config.yaml
arch: "unet"
model: "image flow-matching model"
dataset: "photos with spoken descriptions (Open Images, Localized Narratives)"
train_examples: 203450
image_size: 32
horizontal_flip: true
conditioning: "none"
objective: "flow_matching"
cond_dim: 192
logit_normal_time: true
norm: "groupnorm"
hidden_act: "relu"
weight_standardization: false
widths: [48, 96, 96, 96]
blocks_per_level: 3
scale_shift_norm: false
attention: true
upsampling: "nearest_conv"
init: "lecun_normal"
residual_init: "none"
optimizer: "adamw"
learning_rate: 0.0023
beta1: 0.9
beta2: 0.999
eps: 1e-08
max_grad_norm: 3.0
max_steps: 11800
batch_size: 128
epochs: 7.4
lr_schedule: "poly"
final_lr_fraction: 0
warmup_steps: 230
weight_decay: 0.2
Rows from block 15, named by matrix and row number. Rows with one number belong to one channel. Each number is 128 + 32 x the weight over the matrix's rms, rounded and kept within 0 to 255. All counts start at 0.
# convs0: first 3x3 conv (model.decb.0.2.convs.0.weight, 96x96x3x3), inputs 60-65, a 3x3 kernel for each
# convs1: second 3x3 conv (model.decb.0.2.convs.1.weight, 96x96x3x3, transposed), outputs 60-65, a 3x3 kernel for each
convs0.20 [132 143 179 106 127 113 140 139 165 120 110 131 113 117 127 121 117 112 127 110 139 126 105 119 133 115 137 132 106 132 110 111 110 133 122 124 104 102 111 117 102 102 127 103 121 153 148 168 161 156 160 165 170 183]
convs1.20 [130 144 121 168 156 151 127 159 170 154 176 161 136 127 138 124 147 161 160 154 151 183 174 170 171 203 190 146 163 151 128 120 150 146 151 155 175 173 159 164 155 158 121 162 156 119 116 107 106 115  88 117 108  91]
convs0.21 [120 124  92 117 141 120 145 161 137 128 164 122 173 196 151 137 174 147 122 129 128 124 140 123 119 141 146 121 116  83 113 127  86 120 122 120 131 147 122 143 146 117 138 142 108 120 108 109  82  93  88  99 112  95]
convs1.21 [130 161 127 152 142 144 145 144 159 142  97  99 107  42  92 101  96  90 167 128 159 174 132 154 186 138 174 157 146 135 136 124 139 152 161 161 142 135 146 116  72 122 152 130 148 108 173 110  99 186 134 118 146 111]
convs0.22 [ 96 121 136  96 181 151  88 128 146  95 135  90 115 151 127 137 130 126  93  96  98 109 134 118 126 126 127  69  98  76 101 138 123  94 107 103 109 116 110 123 139 164 151 151 159 114 126 102 132 143 102 119 133  81]
convs1.22 [171 154 174 160 143 182 155 109 123 127  67 124  93  54 101 136 162 165 175 157 191 179 137 171 177 189 184 196 185 221 113 108 160 112  86 108 198 158 187 127  79 138 134 105 123 144 178 140 126 163 119 133  97  87]
convs0.23 [ 45 134 137 112 105  83 108  86 123 126 141 100 125 130  74  55 106 102 134 149 151 115 142 156 120 144 154 101 142 142 147 119  96 100 105 143 114 119 142 117 129 157 108 105 117 131 138 129 125 106 113  85 117 155]
convs1.23 [188 138 150 129 131 151 163 174 130 196 132 109 119 106 145  83 103 173 101 123 165 136 117 176 173 171 188 129  82 104 125 109 150 146 163 141 170 127 142 128  83  92 143 114 159 112 135  84 111 138 105 133 123  62]
convs0.24 [107 108 129 140 116 107 144  97 122  80  76  52  94 103  51  59  59  71 125 149 156 145 154 142 138 136 144 127 160 140 120 136 136 103 146 144 118 124 127 119 113 128  96  98 106 151 131 101 146 129 116 142 154 140]
convs1.24 [ 40  82  63  92 110  86  72 112  97 167 154 155 204 191 203 225 206 236 130 149 152 140 134 154 158 137 167  95 111 137 107 101 119 140 167 174 161 124  94 116 113 149 144 134 135  67 106 153 108 114 134 137 138 153]
convs0.25 [ 25  16   1  36  27  16  36  26  46  62  69  80  70  61  79  58  62  71  40  35  19  36  34  34  43  37  38  68  69  66  68  71  60  62  70  67  92  92  88  87  88  89  86  90  85  59  49  40  63  44  52  65  66  47]
convs1.25 [126 120 134 120 116 128 115 129 107 113 134 125 133 122 140 133 134 117 128 108 121 130 113 134 117 128 138 131 126 118 128 146 144 126 138 128 122 135 132 144 135 128 114 128 133 141 118 116 140 120 126 137 119 129]
convs0.26 [ 61 117 109 112 121  88 109 138  58 216 136   0 153  92 105  35  84 207 156 137 122 149 136 119 161 143 140  94 128  90  99 130 114  89 125  71 119 101  99 103 101 100 127  99  95 119 126 111 109 118  92 132 109  79]
convs1.26 [212 166 163 157 138 122 168 163 174 255 103   9  76  87 140  12 188 255 200 160 148 190 132 145 180 164 145 158 146 138 119 123 156 131 185 158 172 117 126 144 133 125 137 167 179  56 104 141  87 124 145  92 134 130]
convs0.27 [126 114 129  76 103 107  98 118 128 122 125 108 156 170 122 148 131 140 141 159 137 150 164 136 148 150 141 121 122 137 126 149 141 119 113 136 133 130 109 133 143 142 131 118 118  86 116  67  69 117  65  75  90  80]
convs1.27 [105 176 174 161 159 195 116 137 176  88  54  51  62  51  26 135  92  72 142 135  87 156  76 104 179 121 133 137 152 129 122 110 120 101 127 137 213 179 216 119  54 178 131 116 195  38  97 104  64 169 111  28 134 123]
convs0.28 [134 104 106 101  91  93  82  60  42  80 141 126 117 155 152  83 132 105 130 144 144 133 153 135 107 133 120 117 143  86 127 132  98 128 130 124 143 142 155 129 112 121 132  90 116 127 116 112 122 123 106 118 139 101]
convs1.28 [209 239 191 202 169 109 185 189 164  82  70  89 112  81 132 133 147 112 124 118 115 158 132 157 137 129 141 147 141 163 150 147 160 137 114 108 171  98 138 111  41  83 160 115 148 116 127  85 115 194 107 118 149 127]
convs0.29 [153 118 115 157 123  94 150 111  89  84  87 178 173 143 255 135  90 194  89 152 175  93 134 152 107 130 136 105 127 175 135 142 143 128 132 126 121 127 172 136 134 151 143 138 134  65 127 145  42 119 146  68 156 149]
convs1.29 [ 83  55 143 126 100 154 157 154 153  29  28 158  10  57 152  77 109 182  44 127 132  23 111 118  64 172 181  98 131  97 118 148 134  97 165 134  65  13 107  70  39  77 185 167 146 122 219 131 136 220 128 129 186 147]
convs0.30 [146 129 101 134  88  75 120 139 105  91  96 104 112 108 127 111 130 145  99 131 123 102 113 117  94 117 106 110 124 151 122 117 112 131 139 129 137 134 129 128 145 126 136 135 142 161 162 157 149 156 126  96 142 153]
convs1.30 [197 167 107 188 141 134 201 163 151 135  67  79 142  82 139 133 144 161  88  72  98 105 102 121 111 123 117 125 128  81 119 123 127 139 153 143  44  31  58 112  51  77 181 188 156  87 151 131  63 179 129 107 173 167]
convs0.31 [200 145 137 148 142  85  79 110 133 162 184 166 125 170 147 148 154 171 139 124 129 123 133 117  98 126 121 163 145 149 147 151 120 124 114 118 115 121 119 119 127 122 115 123 131 156 148 146 133 170 121 123 129 106]
convs1.31 [158 155 115 143 115 130 137 126  65  63  83  82  89  28  43  30  70  64 102 145 145 159 111 155 155 151 138 149 137 149 120 140 136 151 138 106 145 116 133 195 106 117 119 154 121 207 128 102 104 184 142 182 100 131]
convs0.32 [ 95 116  95 115 126 102 141 123 134 119 110 145 158 157 141 134 131 113 106 127 131 123 152 130 116 118 111 106 130  99 117 119 105 127 131 149 133 122 141 120 104 142 150 114 144 105 130 126 121 151 130 110 112 116]
convs1.32 [165 189 179 187 203 191 147 195 143 136  73 115  99  38 107 130 130 128 149 140 108 157 112 149 106 143 135 140 132 145 149 150 153 131 143 119 195 111 161 125   0  99 155 101 124 112 178  91 129 233 137  58 117 118]
convs0.33 [106  89 142 112  97 137 151 146 134  71 108  94 109 136  99  96 126 103 118 124 138 114 125 134 137 135 142  89 109 102  95 111 108 100 104  88 114 115 103 123 117 119 120 131 146  96 149 181 107 113 124  91  93  93]
convs1.33 [139 151 154 161 187 152 178 199 155 178 159 175  90  99 152 118 171 228 130 146 156 142 141 159 161 172 184 127 113 168 114 116 135 160 151 194 136  97 146 114  71 123 123 144 141 136 148  87 159 184 107 135 123  93]
convs0.34 [142 184 194 195 155 218 225 141 186 169 135 143 116  95 102  80 139 157 123 130 136  97 104 117 103 111 117  98 117 133 118  86 127 174 117 170 112 137 148  89 125 143  78 104 141 129 157 170 135 119 144 178 142 149]
convs1.34 [ 69   4  38  93  87  50 102  50 104 139 185 107  75  79 136  48  72 155  93 122 116 108 163 139 115 143 137 138 136  88 158 165 149 137 155 133 106 114  75 107 127  81 152 162 142 164  99  94 196 157 152 214 208 144]
convs0.35 [115  95  69 161 200 114  77  92 111 126 179 145 149 181 155 106 131 145 131 166 151 137 149 129  82 113  89 113 132 108 131 165 131 159 141  94 117 113 133 121 115 116 112  90 109 120 137 102 102  97  65 100  40  61]
convs1.35 [154 156 106 141  21  81 125 108  98 122  60  80  99  33  48  72  56  70 167 160 148 155  43  81 120  83  94 155  71 151 139  90 119 117 103 125 159 138 153 177   0 110 188 135 170 134 128 128 105 212 118 124 151 146]
convs0.36 [ 96 106 119 100 113 122  91  79 117 102 142 126  82 126 111 109 112  83 145 152 127 137 141 130 121 138 121 125 146 119 132 145 140 140 161 148 138 148 138 139 150 136 131 148 136 130 118 103 136 118 124 114  87 106]
convs1.36 [164 139 150 125 144 138 153 152 157 156 151 170 138  93 130 134  99  99 142 129 157 140 125 136 157 141 158 122  97 108 144 128 155 150 144 144 150  83 131 112  48  88 161 115 128 105 125 118 133 159 152 113 141 125]
convs0.37 [ 62  61  79  76  18  32  44   0  29  45  90 110 171 164  80 125 138 104 110 111 135 132 152 137 144 147 137  76  67  90  73 107 116  65  80  97 153 114 118 123 115 137 136 132 146 136 150 106 113 129 120 109 118 116]
convs1.37 [153 186 135 162 208 165 129 120 145 172 105 118 117 119 165 147 178 146 154 103 103 127 116 140 134 147 174 166 131 137 151 133 133 122 195 176 133  95 128  95  66 125 134 126 156  59 120 126  98 155 150  94 131 168]
convs0.38 [117 100 140 110 132 136 144 109 158  64  49  30 102  95  63  70  70  71 148 126 136 132 126 122 137 126 119 124 116 145 149  92 136 155 120 135 120 115 119 119 125 135 123 126 124 145 143 130 140 122 103 114  89  95]
convs1.38 [138 111 134 139 155 144 148 165 129 172 168 139 156 125 149 151 141 180 127 125 134 141 110 133 157 139 140 148 132 137 120 128 148 138 148 104 126 125 107 144  86 110 159 150 145 132 128 131 103 127 130  91  84  87]
convs0.39 [104 142  81 145 215 158 126 161 120  95 100  91 120 124  75  88  91 106 151 146 156 155 140 136 129 111 123 148 159 129 153 172 139 128 144 131 145 157 154 146 161 150 123 131 122 161 126 118 126 101  83 129  96  94]
convs1.39 [139  83  85 160  93 129 147 150 144 176 155 155 176 193 221 149 170 155 172 132 151 161 132 148 124 145 159 128 136 131 135 130 136 121 126 114 113  91  88 120  84  99 136 145 140 106 134 150 128 175 140 122 165 145]
convs0.40 [102 148 128 123 173 186  95 125 126 118 108  98 159 124 100 117 113 107 124 112 134 136 116 120 125 129 126 110 107  88 127  68  71  98  73  78 121 109 117 130 112 108  99  80  91 112 105 118 129 130 126 118 118 105]
convs1.40 [117 136 118 148 152 140 146 162 157 131 106  86 119  97 112 134 179 110 125 119 112 143 133 136 136 168 100 175 168 168 196 181 157 168 168 130 139 147 142 131 127 146 129 135 142 143 115 102 152 142 127 163 154 169]
convs0.41 [100  90 122 106  89 101 145 127 101 118 134 119  96 113  88  95 122  91 150 140 145 126 132 136 137 128 143 119 155 146 124 130 122 138 143 116 127 124 145 132 131 122 123 117 129 104 125 154 162 138 141 138 132 121]
convs1.41 [132 145 110 166 167 137 179 171 132 157 151 144 110 101 137  99 110 111 104 130 140 140 141 157 149 159 163 127 116 143 140 123 134 175 133 140 148 125 126 161 131 136 138 148 152 125 121 115 107 115 101 133 116 119]
convs0.42 [ 86  78 142  99  84 135 101  86 121 113 142 136 115 122 133 108 128  87 149 144 124 142 145 118 133 138 119 123 145 160 126 125 147 123 133 137 148 155 146 133 147 127 136 127 130 125 123 129 106  94  93 114 127 127]
convs1.42 [155 142 136 137 128 132 157 157 146 159 158 169 129  83 113 150 111 118 145 137 139 154 113 127 181 148 156 152 114 134 129 133 153 137 155 148 152 129 131 136  91 106 138 117 118 120 108  84 126 144 134 120 150 122]
convs0.43 [160 156 152 138 114 125 123 114 138 111 125 128  84  84  98 136  91 111 110 102 126 107 100 109 117  95 130 135 152 154 157 163 163 145 175 165  96  58 109 102  72 107  94  74  96 143 162 164 153 165 152 146 164 144]
convs1.43 [114  79 102 153 124 113 112 110 117  96 117 102 143 129 114  79 133  79  98 156 142 135 131 142 107 121 109  82  66  99 100 103 120 120 108 117 151 123 151 129  87 136 165 169 137  74  87 145  85 168 110  95  88  77]
convs0.44 [163 146 144 131 114  96 134 119 128 104  89  94  74  67  90  98  79  85 110  90  93 106  82  95 114  98  97 134 131 151 131 137 134 133 121 132 129 113 121 125 110 121 134 119 134 189 169 176 167 179 174 184 179 163]
convs1.44 [135 101  95 128 101 124  96 112 112 176 173 126 178 167 152 139 180 146 162 183 152 205 186 179 184 187 161 134 121 149 144 145 157 145 163 143 121 132 105 158 122 121 105 128 101  63  72  93  29  81  56  91  82  64]
convs0.45 [ 98 111  92  85 129  89 139 153 131 138 156 143 124 123 115 149 126 108 145 149 144 147 136 127 155 154 133 120 141 134 137 166 141 146 158 132 150 149 154 156 166 147 152 152 144 112 110  97 158 124 111 147 138 109]
convs1.45 [137 108 123 154 131 155 173 157 152 161 148 153 124 100 116 105 127  79 123  82 126 156 132 152 197 161 167 120  98 136 133 139 140 192 160 146 144  89 112 138 120 120 120 102 136 120 155 137 127 142 131 135 153 108]
convs0.46 [135 124  82 104 101  63 112 104 141 105 104 118 142 138 103 166 137 124 128 126 154 144 138 150 169 155 142  87 111 115 109  86  77 112  56 123  99  71  79 112  69 112 119  98 105 109 116 127 121 129 127 128 134 117]
convs1.46 [174 183 106 179 186 153 149 168 165 102 127 133 116  94 123 149  86  91 165 147 126 162 127 141 174 153 147 132 160 165 147 165 149 174 123  99 173 198 177 137 162 170  81 116 120 109 133 127 118 136 108 119 120  82]
convs0.47 [157  70 112 134 149 131 134 123 187 161 191  90 151 136 152 121  90 159 122 111 109 119 123 131 139 132 143 111  92 142 114 108 132 111  69 136  95  96 109 130 111 118 133 122 125 105  87 144 113 134 111 162 142 158]
convs1.47 [ 73 134 136 126 167 127 104 127  99 106  54  75 118  56 121 217 232 203 162 172 146 178 161 161 189 179 172 112 165 140 116 166 148  94 159 136 121 147 133 142 131 141 181 180 133 130 148 160  93 141 112  79  80 105]
convs0.48 [ 69  90  73  22  89  92  81  81  78 131 131 124 109 114 127 127 165 161 157 140 155 147 142 144 159 153 159  75 120 111  85 102  89 129 163 121 163 147 182 126 113 157 124 136 154  69 126 177  81 104 130 128 133 126]
convs1.48 [158 137 129 172 156 158 154 153 166 134 112  96 124 158 120 101 174 181 156 128 104 125 130 112 158 146 162 107  99 134 170 135 144 172 108 157 132  67  91  86  65 117 107 106 199 125 103 131 120  96 123 168  87  94]
convs0.49 [ 71  74 147  80  83 151 139 138  70 166 211 135  86 147 123 129 150 116 146 136 127 141 133 134 131 131 133 132 129 121 130 146 127 110 110 102 120 114 125 121 127 143 142 113 127  74  89 123 114 134 147 150 131  60]
convs1.49 [165 186 255 134 113 105 146 128  71 156  93  78 177  85 106 110 129 205 135  99  48 166 115 137 142 125 150 112 146 136 171 147 126 165 172 168 132 111 121 154 140 143 129 121 144 131 155 196 211 158 146 163  83  29]
convs0.50 [ 87  82  93  74  85  95 110 119 139 133 153 164 136 138 158 152 142 116 158 155 144 141 132 128 145 122 116 100 121 148  95 114  92 149 134  96 130 130 147 100  95 103  87  81  89 148 153 164 155 143 154 160 186 149]
convs1.50 [159 109  70 147 128 126 134 175 152 130 142 134 126 127 135 109 138 128 144  98  88 125 115 121 142 136 129 114 122 111 139 130 137 140 124 107 149 123  99 122 102  90 144 139 128  68 112  91  80 121  89 133 130 105]
convs0.51 [127 123 100  92  97 131  86 105 126 154 168 166 172 196 152 144 191 151 141 135 139 131 144 131 132 147 139  87 110  99 124 133 101 120 127 128 124 115 135 131 130 142 125 134 120  91 128 116 112 134 129 134 134 115]
convs1.51 [152 127 118 135 107 127 130 161 147 117 110 127  87 105 130 111  95 106 150 125 133 150 127 145 179 148 139 143 127 135 149 139 157 153 153 140 157 126 144 153 128 127 133 130 136 139 156 124 122 154 131 133 147 129]
convs0.52 [118 172 132 128 189 127 125 136 131 125 169 112 154 216 147  82 209  77 111 129 142 126 169 153 123 122 108 130 120 129 138 136  80 125 138 148 113 130 138 155 151 157 169 129 161  99 118 124  91 152 103  89  90 119]
convs1.52 [133  48 118  95  51 138  80  76 132 175 196 186 103  47 134 123  89 181 167 195 194 129  98 152 140 114 176 110 135  94 108 137 130  70  85 112 173  80 132 109  45 136 101  79 113  80 102  59 139 238 152 104 116  82]
convs0.53 [103  60 144  69 134 109 139 166 144  89  68  94  80 135  76  54 152 110  96 110 123 113 149 149 129 142 148 107 109 138  95  89 138 122 100 101 108 127 128 125 121 141 138 137 164 111 101  88 145 130  92 146 130  90]
convs1.53 [130 210 152 157 135 133 124  66 121 147 145 166 156 164 196 133 162 187  99  91 112  76  82 145 101 161 156 151 150 111 163 120 101 129  98 114 151 186 156 132 158 166  13  61  56 131 151 128 117 150 102 106 100 123]
convs0.54 [112 126  84 101  93  94  76 118  85  81 131 104 161 162  88 167 145  75 157 144 124 157 150 137 147 137 142 160 152  80 119 132 116  89 143 148 166 157 113 139 147 140 122 143 160 144 138 106  86 114 157  20 122 192]
convs1.54 [139 159 137 135 157 128 151 149 136 135 101 151 142 107 172 153 126 152 110  71 146 139 121 160 185 144 190 125 123 112 150 109 121 124 100 160 104  97 138 103 118 146 146 143 139 117 132  20 142 159  78 143 186 140]
convs0.55 [119 110 140 107  99 126 123 110 128  99 114 107 120 109 112 114 129 131 143 132 142 122 116 125 133 130 147 116 123 126 131 115 114  89 122 101 124 122 127 121  99 124 142 110 141 166 148 185 154 172 209 132 152 200]
convs1.55 [127 150 114 147 144 130 137 143 141 147 154 163 111 138 160 123 149 168 114 124 124 129 146 147 174 158 145 148 140 140 149 131 149 144 130 144 135 127 114 146 147 135 142 146 147 105 100 112  97  99  98 132  98  86]
convs0.56 [ 28  14  88  71  51  89 116 106 142 201 195 200 143 140 142 123 160 128 143 144 143 122 125 147 103 116 144  95 118 171  85  91 121 146 136 118 150 117 145 107  99 111  94  87 101 142 147 165 138 159 162 138 134 141]
convs1.56 [110 117 132 190 174 162 197 185 175 145 116 137 112  88 105  84  85 139 177 167 167 117  84 135 137 141 152 141 141 190 165 153 182 158 163 176 206 178 159 115  88 104 156 163 150  67 105 126  99 139 139 130 131 125]
convs0.57 [ 30  26  29  87 103 102 108 109 118 144 174 171 122 125 140 106 123 104 137 138 142 125 131 145 113 138 140 113  93  98 143 108  84 167 131 104 131 135 153 128 138 140 132 118 110 142 140 138 145 156 153 122 142 134]
convs1.57 [102 113 120 160 141 160 211 185 217 133 118 129 141  86 111  95  51  93 147 113 121 122 104 119 172 140 121 126 140 101 147 139 143 153 168 156 127 102 103 121  93 103 180 148 150 100 119 113 126 154 129 128 130 130]
convs0.58 [112 130  95  88  96  86 109 137 112 144 120 124 127 109 113 140 146 157 130 130 131 136 123 128 137 139 128 133 115 126 130 118 118 129 117 127 120 119 125 132 112 108 124 118 132 109 103 135 130 109 127 134 132 132]
convs1.58 [152 144 135 160 153 154 168 124 141 154 144 119 149 115 122 117 136 168 142 134 128 134 137 138 141 156 159 131 141 130 117 135 135 131 126 118 156 136 111 134 150 128 137 144 166  98 130 114  97 118  97 117 120  79]
convs0.59 [115  70  97  56   6  63 123 109 168 114 102 128 106 112  91  94 100 108 101 102 104 109  82 117 103  88 112 146 142 155 131 129 135 161 131 150 106 101 114 106  85 101 132 106 129 132 151 136 133 160 169 154 179 152]
convs1.59 [125  97  96 106   0  76 101  14  82 112 139 103 169 168 175 133 154 119 106 146 124 156 130 147 118 124 129 129 132 134 112  60 111 121  89 104 102 135 105 198 164 182 146 159 136 103  55  76  35   1   0 108  31  73]
convs0.60 [129 146  82 103 109  72 165 178 154 106 122 153 105  98  82 205 146 110 126 122 141 123 128 132 135 122 116 133 127 112 115 106 102 153 163 151 126 101 133 133 104 121 142 121 142 146 148 163 141 129 168 127 163 173]
convs1.60 [131  79 106 156 109 156 134 158 127  85 113 142 125 134 157 147 132 101 130 116 116 153 148 136 155 161 157 135 124 136 152 127 141 150 163 139 134 112 133 146 159 132 139 162 159 107 117 115  88 103  92 120 122  83]
convs0.61 [ 87  95 118 106 114 112 127 152 125 102 118  76  89 108  89 156 138 152 115  99 115 115 126 135 135 135 113  84  81  62 105 113 122 112 137 131 123 129 109 151 147 142 167 159 161 106  77  60 125 135 132 133 142 121]
convs1.61 [126 129 102 159 134 153 186 139 158 119  86 123 144 142 138 199 255 185 110  99  77 158 131 139 156 147 163 151 135 124 126 119 126 133 160 153 120 109 101 132  75 128 101  79  75 155 176 191 134 154 113  68  59 105]
convs0.62 [ 82 106  79 102 101 113 113 126 139 148 111 144 165 145 149 158 134 140 149 153 139 155 157 147 162 158 147 129 155 149 172 156 115 179 137 103 105 118 163 102 120 147 113 120 144  77 128 141  87 133 128 101 110  81]
convs1.62 [161 106 107 149  86  82 130  96 173 157 157 138 144 123 132  97 151 166 132 124 109 119 106 111 140 161 161 132 120 109 137 122 106 174 173 113 138  71  79 124  70 113 150 149 178 100  82  90  90 103  92 138  95  70]
convs0.63 [119 113 170 121 115 155 106 125 145 134 198 186 117 160 159 132 146 143 158 165 146 130 139 143 115 120 128 137 136 156 114 138 162 109 126 175 139 129 136 128 113 113 143 133 118 156 110 129 130 135 135 119 120 161]
convs1.63 [125 121 142  90  76 123  70  95 124 125  90 159 145 104 132 103 111 128 145 156 165 132 118 125 136 110 152 102 149 111 131 140 138 124 130 126 129 114 159  94  95 125 115 108 186  84 119  99  84 133 113 112 142 138]
convs0.64 [ 82 121  86  83 100 118  94 125 114 134 116 144 124  96  81 120 119 114 116 139 136 128 136 140 147 141 146 119 136 118 127 130 134 137 148 145 106  96 115  97 114 124 132 125 146 127 122 139 121 133 136 146 147 128]
convs1.64 [148 125 136 147 106 125 146 124 119 159 120 117 112 113 144 119 177 173 112 118 116 129 119 153 163 160 142 110 127 101 122 117 104 137 124 130 149 128 128 147 141 142 130 127 143 131 138 130 102 115  89 110 100  86]
convs0.65 [ 93  96 110  91 102  66  77 107  81 136 151 110 116 125 117 110 112 128 126 136 129 123 141 132 141 140 142 113 132 109  92  85 102 122 121 163 147 132 144 118 136 140 148 122 145 106 120 118  87  76  94 111 113 124]
convs1.65 [154 125 166 146 120 137 173 145 138 120 105 163 135  91 166 145 118 173 117 118 153 145 145 144 172 155 152  98 103 110 137 109 116 152 148 156 189 133 182 147 102 137 138 104 137 107 168 127 121 151 147 130 133 120]
convs0.66 [151 169 150 171 172 167 181 174 175  68  65  52  70  70  55  63  52  65  44  33  29  38  44  44  56  51  58 121 109 108 110 111 109 113 107 121  69  65  66  81  72  73  88  68  78  20   6   0  38  27   6  15  11   8]
convs1.66 [140 123 127 127 128 148 131 121 134 123 121 131 119 126 134 132 131 115 138 118 138 126 121 121 134 141 118 129 128 107 127 141 140 137 136 127 124 141 122 126 126 127 121 131 133 135 128 134 133 145 129 134 140 141]
convs0.67 [107  89  85 130  96  92 104  90  77 170 241 177 210 255 227 145 221 172 131 148 135 113 138 136 111 118 118 116  93 130 133  93 105 133 132 127 120 105  90 115 104  84 115 115  97 136 164 132 129 153 113  82 107 117]
convs1.67 [114 116 130 124 173 150 146 172 100  83  26 141  51   0  61  96  46 132 142 132 147 114  46 103 139 110 153 122 156 162 137 166 135 120 152 115 171 136 171 147  70 135 172 144 151  77 129 103 150 213 138 109 135 110]
convs0.68 [121 129 111 104 127 120 165 182 145 108 108 124 130 132 133 111 115 109 121 125 136 127 118 139 130 136 143 134 118  94 119 102  86 125 131  92 126 121 132 112 108 128 123 131 135  69 105 140  99 113 137 118 119 106]
convs1.68 [134 114 112 147 151 145 171 122 121 115 122 133 139 129 121 142 157 163 118 146 139 118 125 138 162 155 143 137 131 147 138 124 150 149 133 155 142 131 114 139 130 121 145 136 136 127 136 145 117 137 119 116 110  88]
convs0.69 [115 122  59 141 181  92 147 182  94 218 200 113 219 234 134 221 208 127 153 178 138 159 169 121 158 171 134 121 129 100 144 153  91 191 194 105 169 149 169 142 138 155 171 152 171 170 159 103 168 199 160 143 179 154]
convs1.69 [192 136 115 144 117  89 163 154 176 121   1   0  94  28  60 126  42  89 144  80  95 171 120 156 193 178 173 111  94  73 145 121 117 156 133 188 146 132 111 151 161 139 166 147 161  81 103  80 141 114  94 160 143 112]
convs0.70 [118  56 154  99  49 128  86  72 169 106 186 123 132 180 117 153 186 149 148 130 138 134 130 119 145 153 132 132 129 140 117 107 121 121 103 134 129 121 125 122 120 119 132 110 113 145 139 125 112  93 130 135  64  74]
convs1.70 [127 172 170 125 156 176 139 155 166 192  92 101 182  88  91 163 100 134 184 126 126 170 125 141 177 138 170 147 136 130 133 138 122 135 130 140 144 139 145 155 152 164 154 149 193  77 116 151  86 160 137  88 129 107]
convs0.71 [ 22  85  89  72  85  93  61  82  62 124 169 153  99 142 131  97 145 107 127 151 155 125 132 131 133 126 147  98 118 132 100  91 104  98 121 131 143 126 133 128 136 121 138 127 129 139 164 164 115 120 137 115  96 117]
convs1.71 [123  95 113 137 107 144 152 120 151 213  91  91 123  86 129  89  65 168 170 127 124 136  88 153  96  89 176 114 176 148 123 121 143  80 111 137 124  94  84 131 121 124 152 147 212  83 162 175  53 123 178  56 109 130]
convs0.72 [ 92  86  99 113 114  99 117 107  95  24  26  30  30  33  40  37  35  28  24  31  36  35  36  27  40  42  47  71  67  64  93  72  72  86  64  80  73  75  57  76  53  75  97  71  79  82  55  50  64  50  53  68  67  51]
convs1.72 [134 141 141 146 127 128 132 121 130 128 129 127 123 132 120 125 130 126 156 127 104 131 130 133 132 125 133 130 131 127 143 132 130 141 140 122 124 125 114 119 121 122 125 119 126 121 136 136 133 125 120 120 122 130]
convs0.73 [163 140 125  85 131 128  94 120 135  98 108  96  89  75  81  65  78  87 132 140 132 139 142 121 146 152 134 134 145 162 114 125 153 127 141 173 135 115 122 142 124 113 196 148 111 124 108  99  78  85  97 129 126 101]
convs1.73 [148 127 143 141 132 149 128 136 146 137 155 163 171 154 183 213 135 127 114 103 110 142 131 152 180 165 162  91 120  71 120 162 119 101 157 134 167 169 223 108 106 172 121 117 147  85 161 129  53 130 124  44  85  87]
convs0.74 [114 139  98  84 116 105  98 114  93  74 119 151  92 164 168 107 122 144  99 123 137 115 129 135 154 154 148  49  95 100  91 132 121 124 115  86 124 118 150 103 125 125 130 124 114  73 141 138 118 122 111 150 131  86]
convs1.74 [146 126 156 175 116 109 174 142 125  92 120 158 112 133 188 109 185 182 126 110 108 137 103 126 150 150 155 107 144 158 153 154 132 165 140 128 132 104 175 139  86 131 118 115 133 113 138 111 110 127  81 118  72  51]
convs0.75 [131  96 157 115 118 157 186 151 161 144 155 146 141 136 134 153 149 134 141 114 131 123 115 115 125 122 119 130 139 157 132 135 124 134 129 118 108 109 120 121 101 113 103 104 112 179 179 200 204 176 189 147 147 148]
convs1.75 [122  91  98 138 128  98 153 172 121 106 132 124  93  78 131  92  64 122 116 113 148 142 135 162 174 156 158 125 114 126 112 112 119 141 138 156 172 187 147 197 155 161 153 131 126 104  84  86  92 103  64  94 116  91]
convs0.76 [ 85 138 158  82 105 154 127 138 150  81 138 136 120 114 148  93  74 105 142 162 153 132 150 165 165 167 176  88 100 113  93 129 111  70 137 181 142 123 103 148 137 137 160 176 204 168 167 100 136 162 160  87 142 133]
convs1.76 [190 101 147 205 191 222 182 156 171 246 158 160 155 140 149 106 195 182 157  83 127 141 134 183 179 170 254 165  87  49 152 173 147 130 174 197 159  73 141 149 131 172 139 166 208  42 120 141  92 105 100 136 118 133]
convs0.77 [ 93 120 148 111 128 145 121 117 118  82  91  61  92  82  82 123 105 105 131 124 125 116 119 132 129 136 148 118 105 114 113 124 138 118 141 178 132 114 135 133 126 127 145 140 149 121 112 127 111 104 100  90 100  99]
convs1.77 [122 140 151 127 160 144 145 144 138 133 116 160 156 107 138 130 123 142 119 101 151 139 132 157 184 162 184  95 120 130 135 116 126 152 130 144 127 117 112 139 115 128 149 135 149  91 135  87 133 128  97 106 120  87]
convs0.78 [ 97 155  85  86 144 119 118 194 127 182 179 138 140 162 170 212 157 184 140 139 120 138 125 120 143 132 121 110 150 107 128 167 150 178 186 150 138 129 163 158 130 141 157 133 155 133 151 153 138 148 125 148 158 112]
convs1.78 [137 124 125 173 118  90 187 145 165 126  74  66 102  84 106  96 112 100 127 103 109 144 130 143 179 164 154 116  81  99 112 115 130 138 164 150 131  89 122 145  94 160 165 160 171  60 100  86 102 142 107 103 167 104]
convs0.79 [ 92 132 144  97 121 148 131 115 108  98 116 129 130 156 156 129 140 146 123 120 136 119 118 127 126 138 145  88  97  93  80  98  72  87  82  78 123 102 121 131 128 137 116 118 149 112 161 150 119 116 140 107  86 105]
convs1.79 [123 122  90 164 145 135 172 163 159 130 159 157 104 110 129 119 117 144 139 125 149 112 110 147 154 158 153 175 170 188 167 160 176 149 156 173 118  86 105 117 105 117 121 111 133 144 133 126 141 115 129 129 126 129]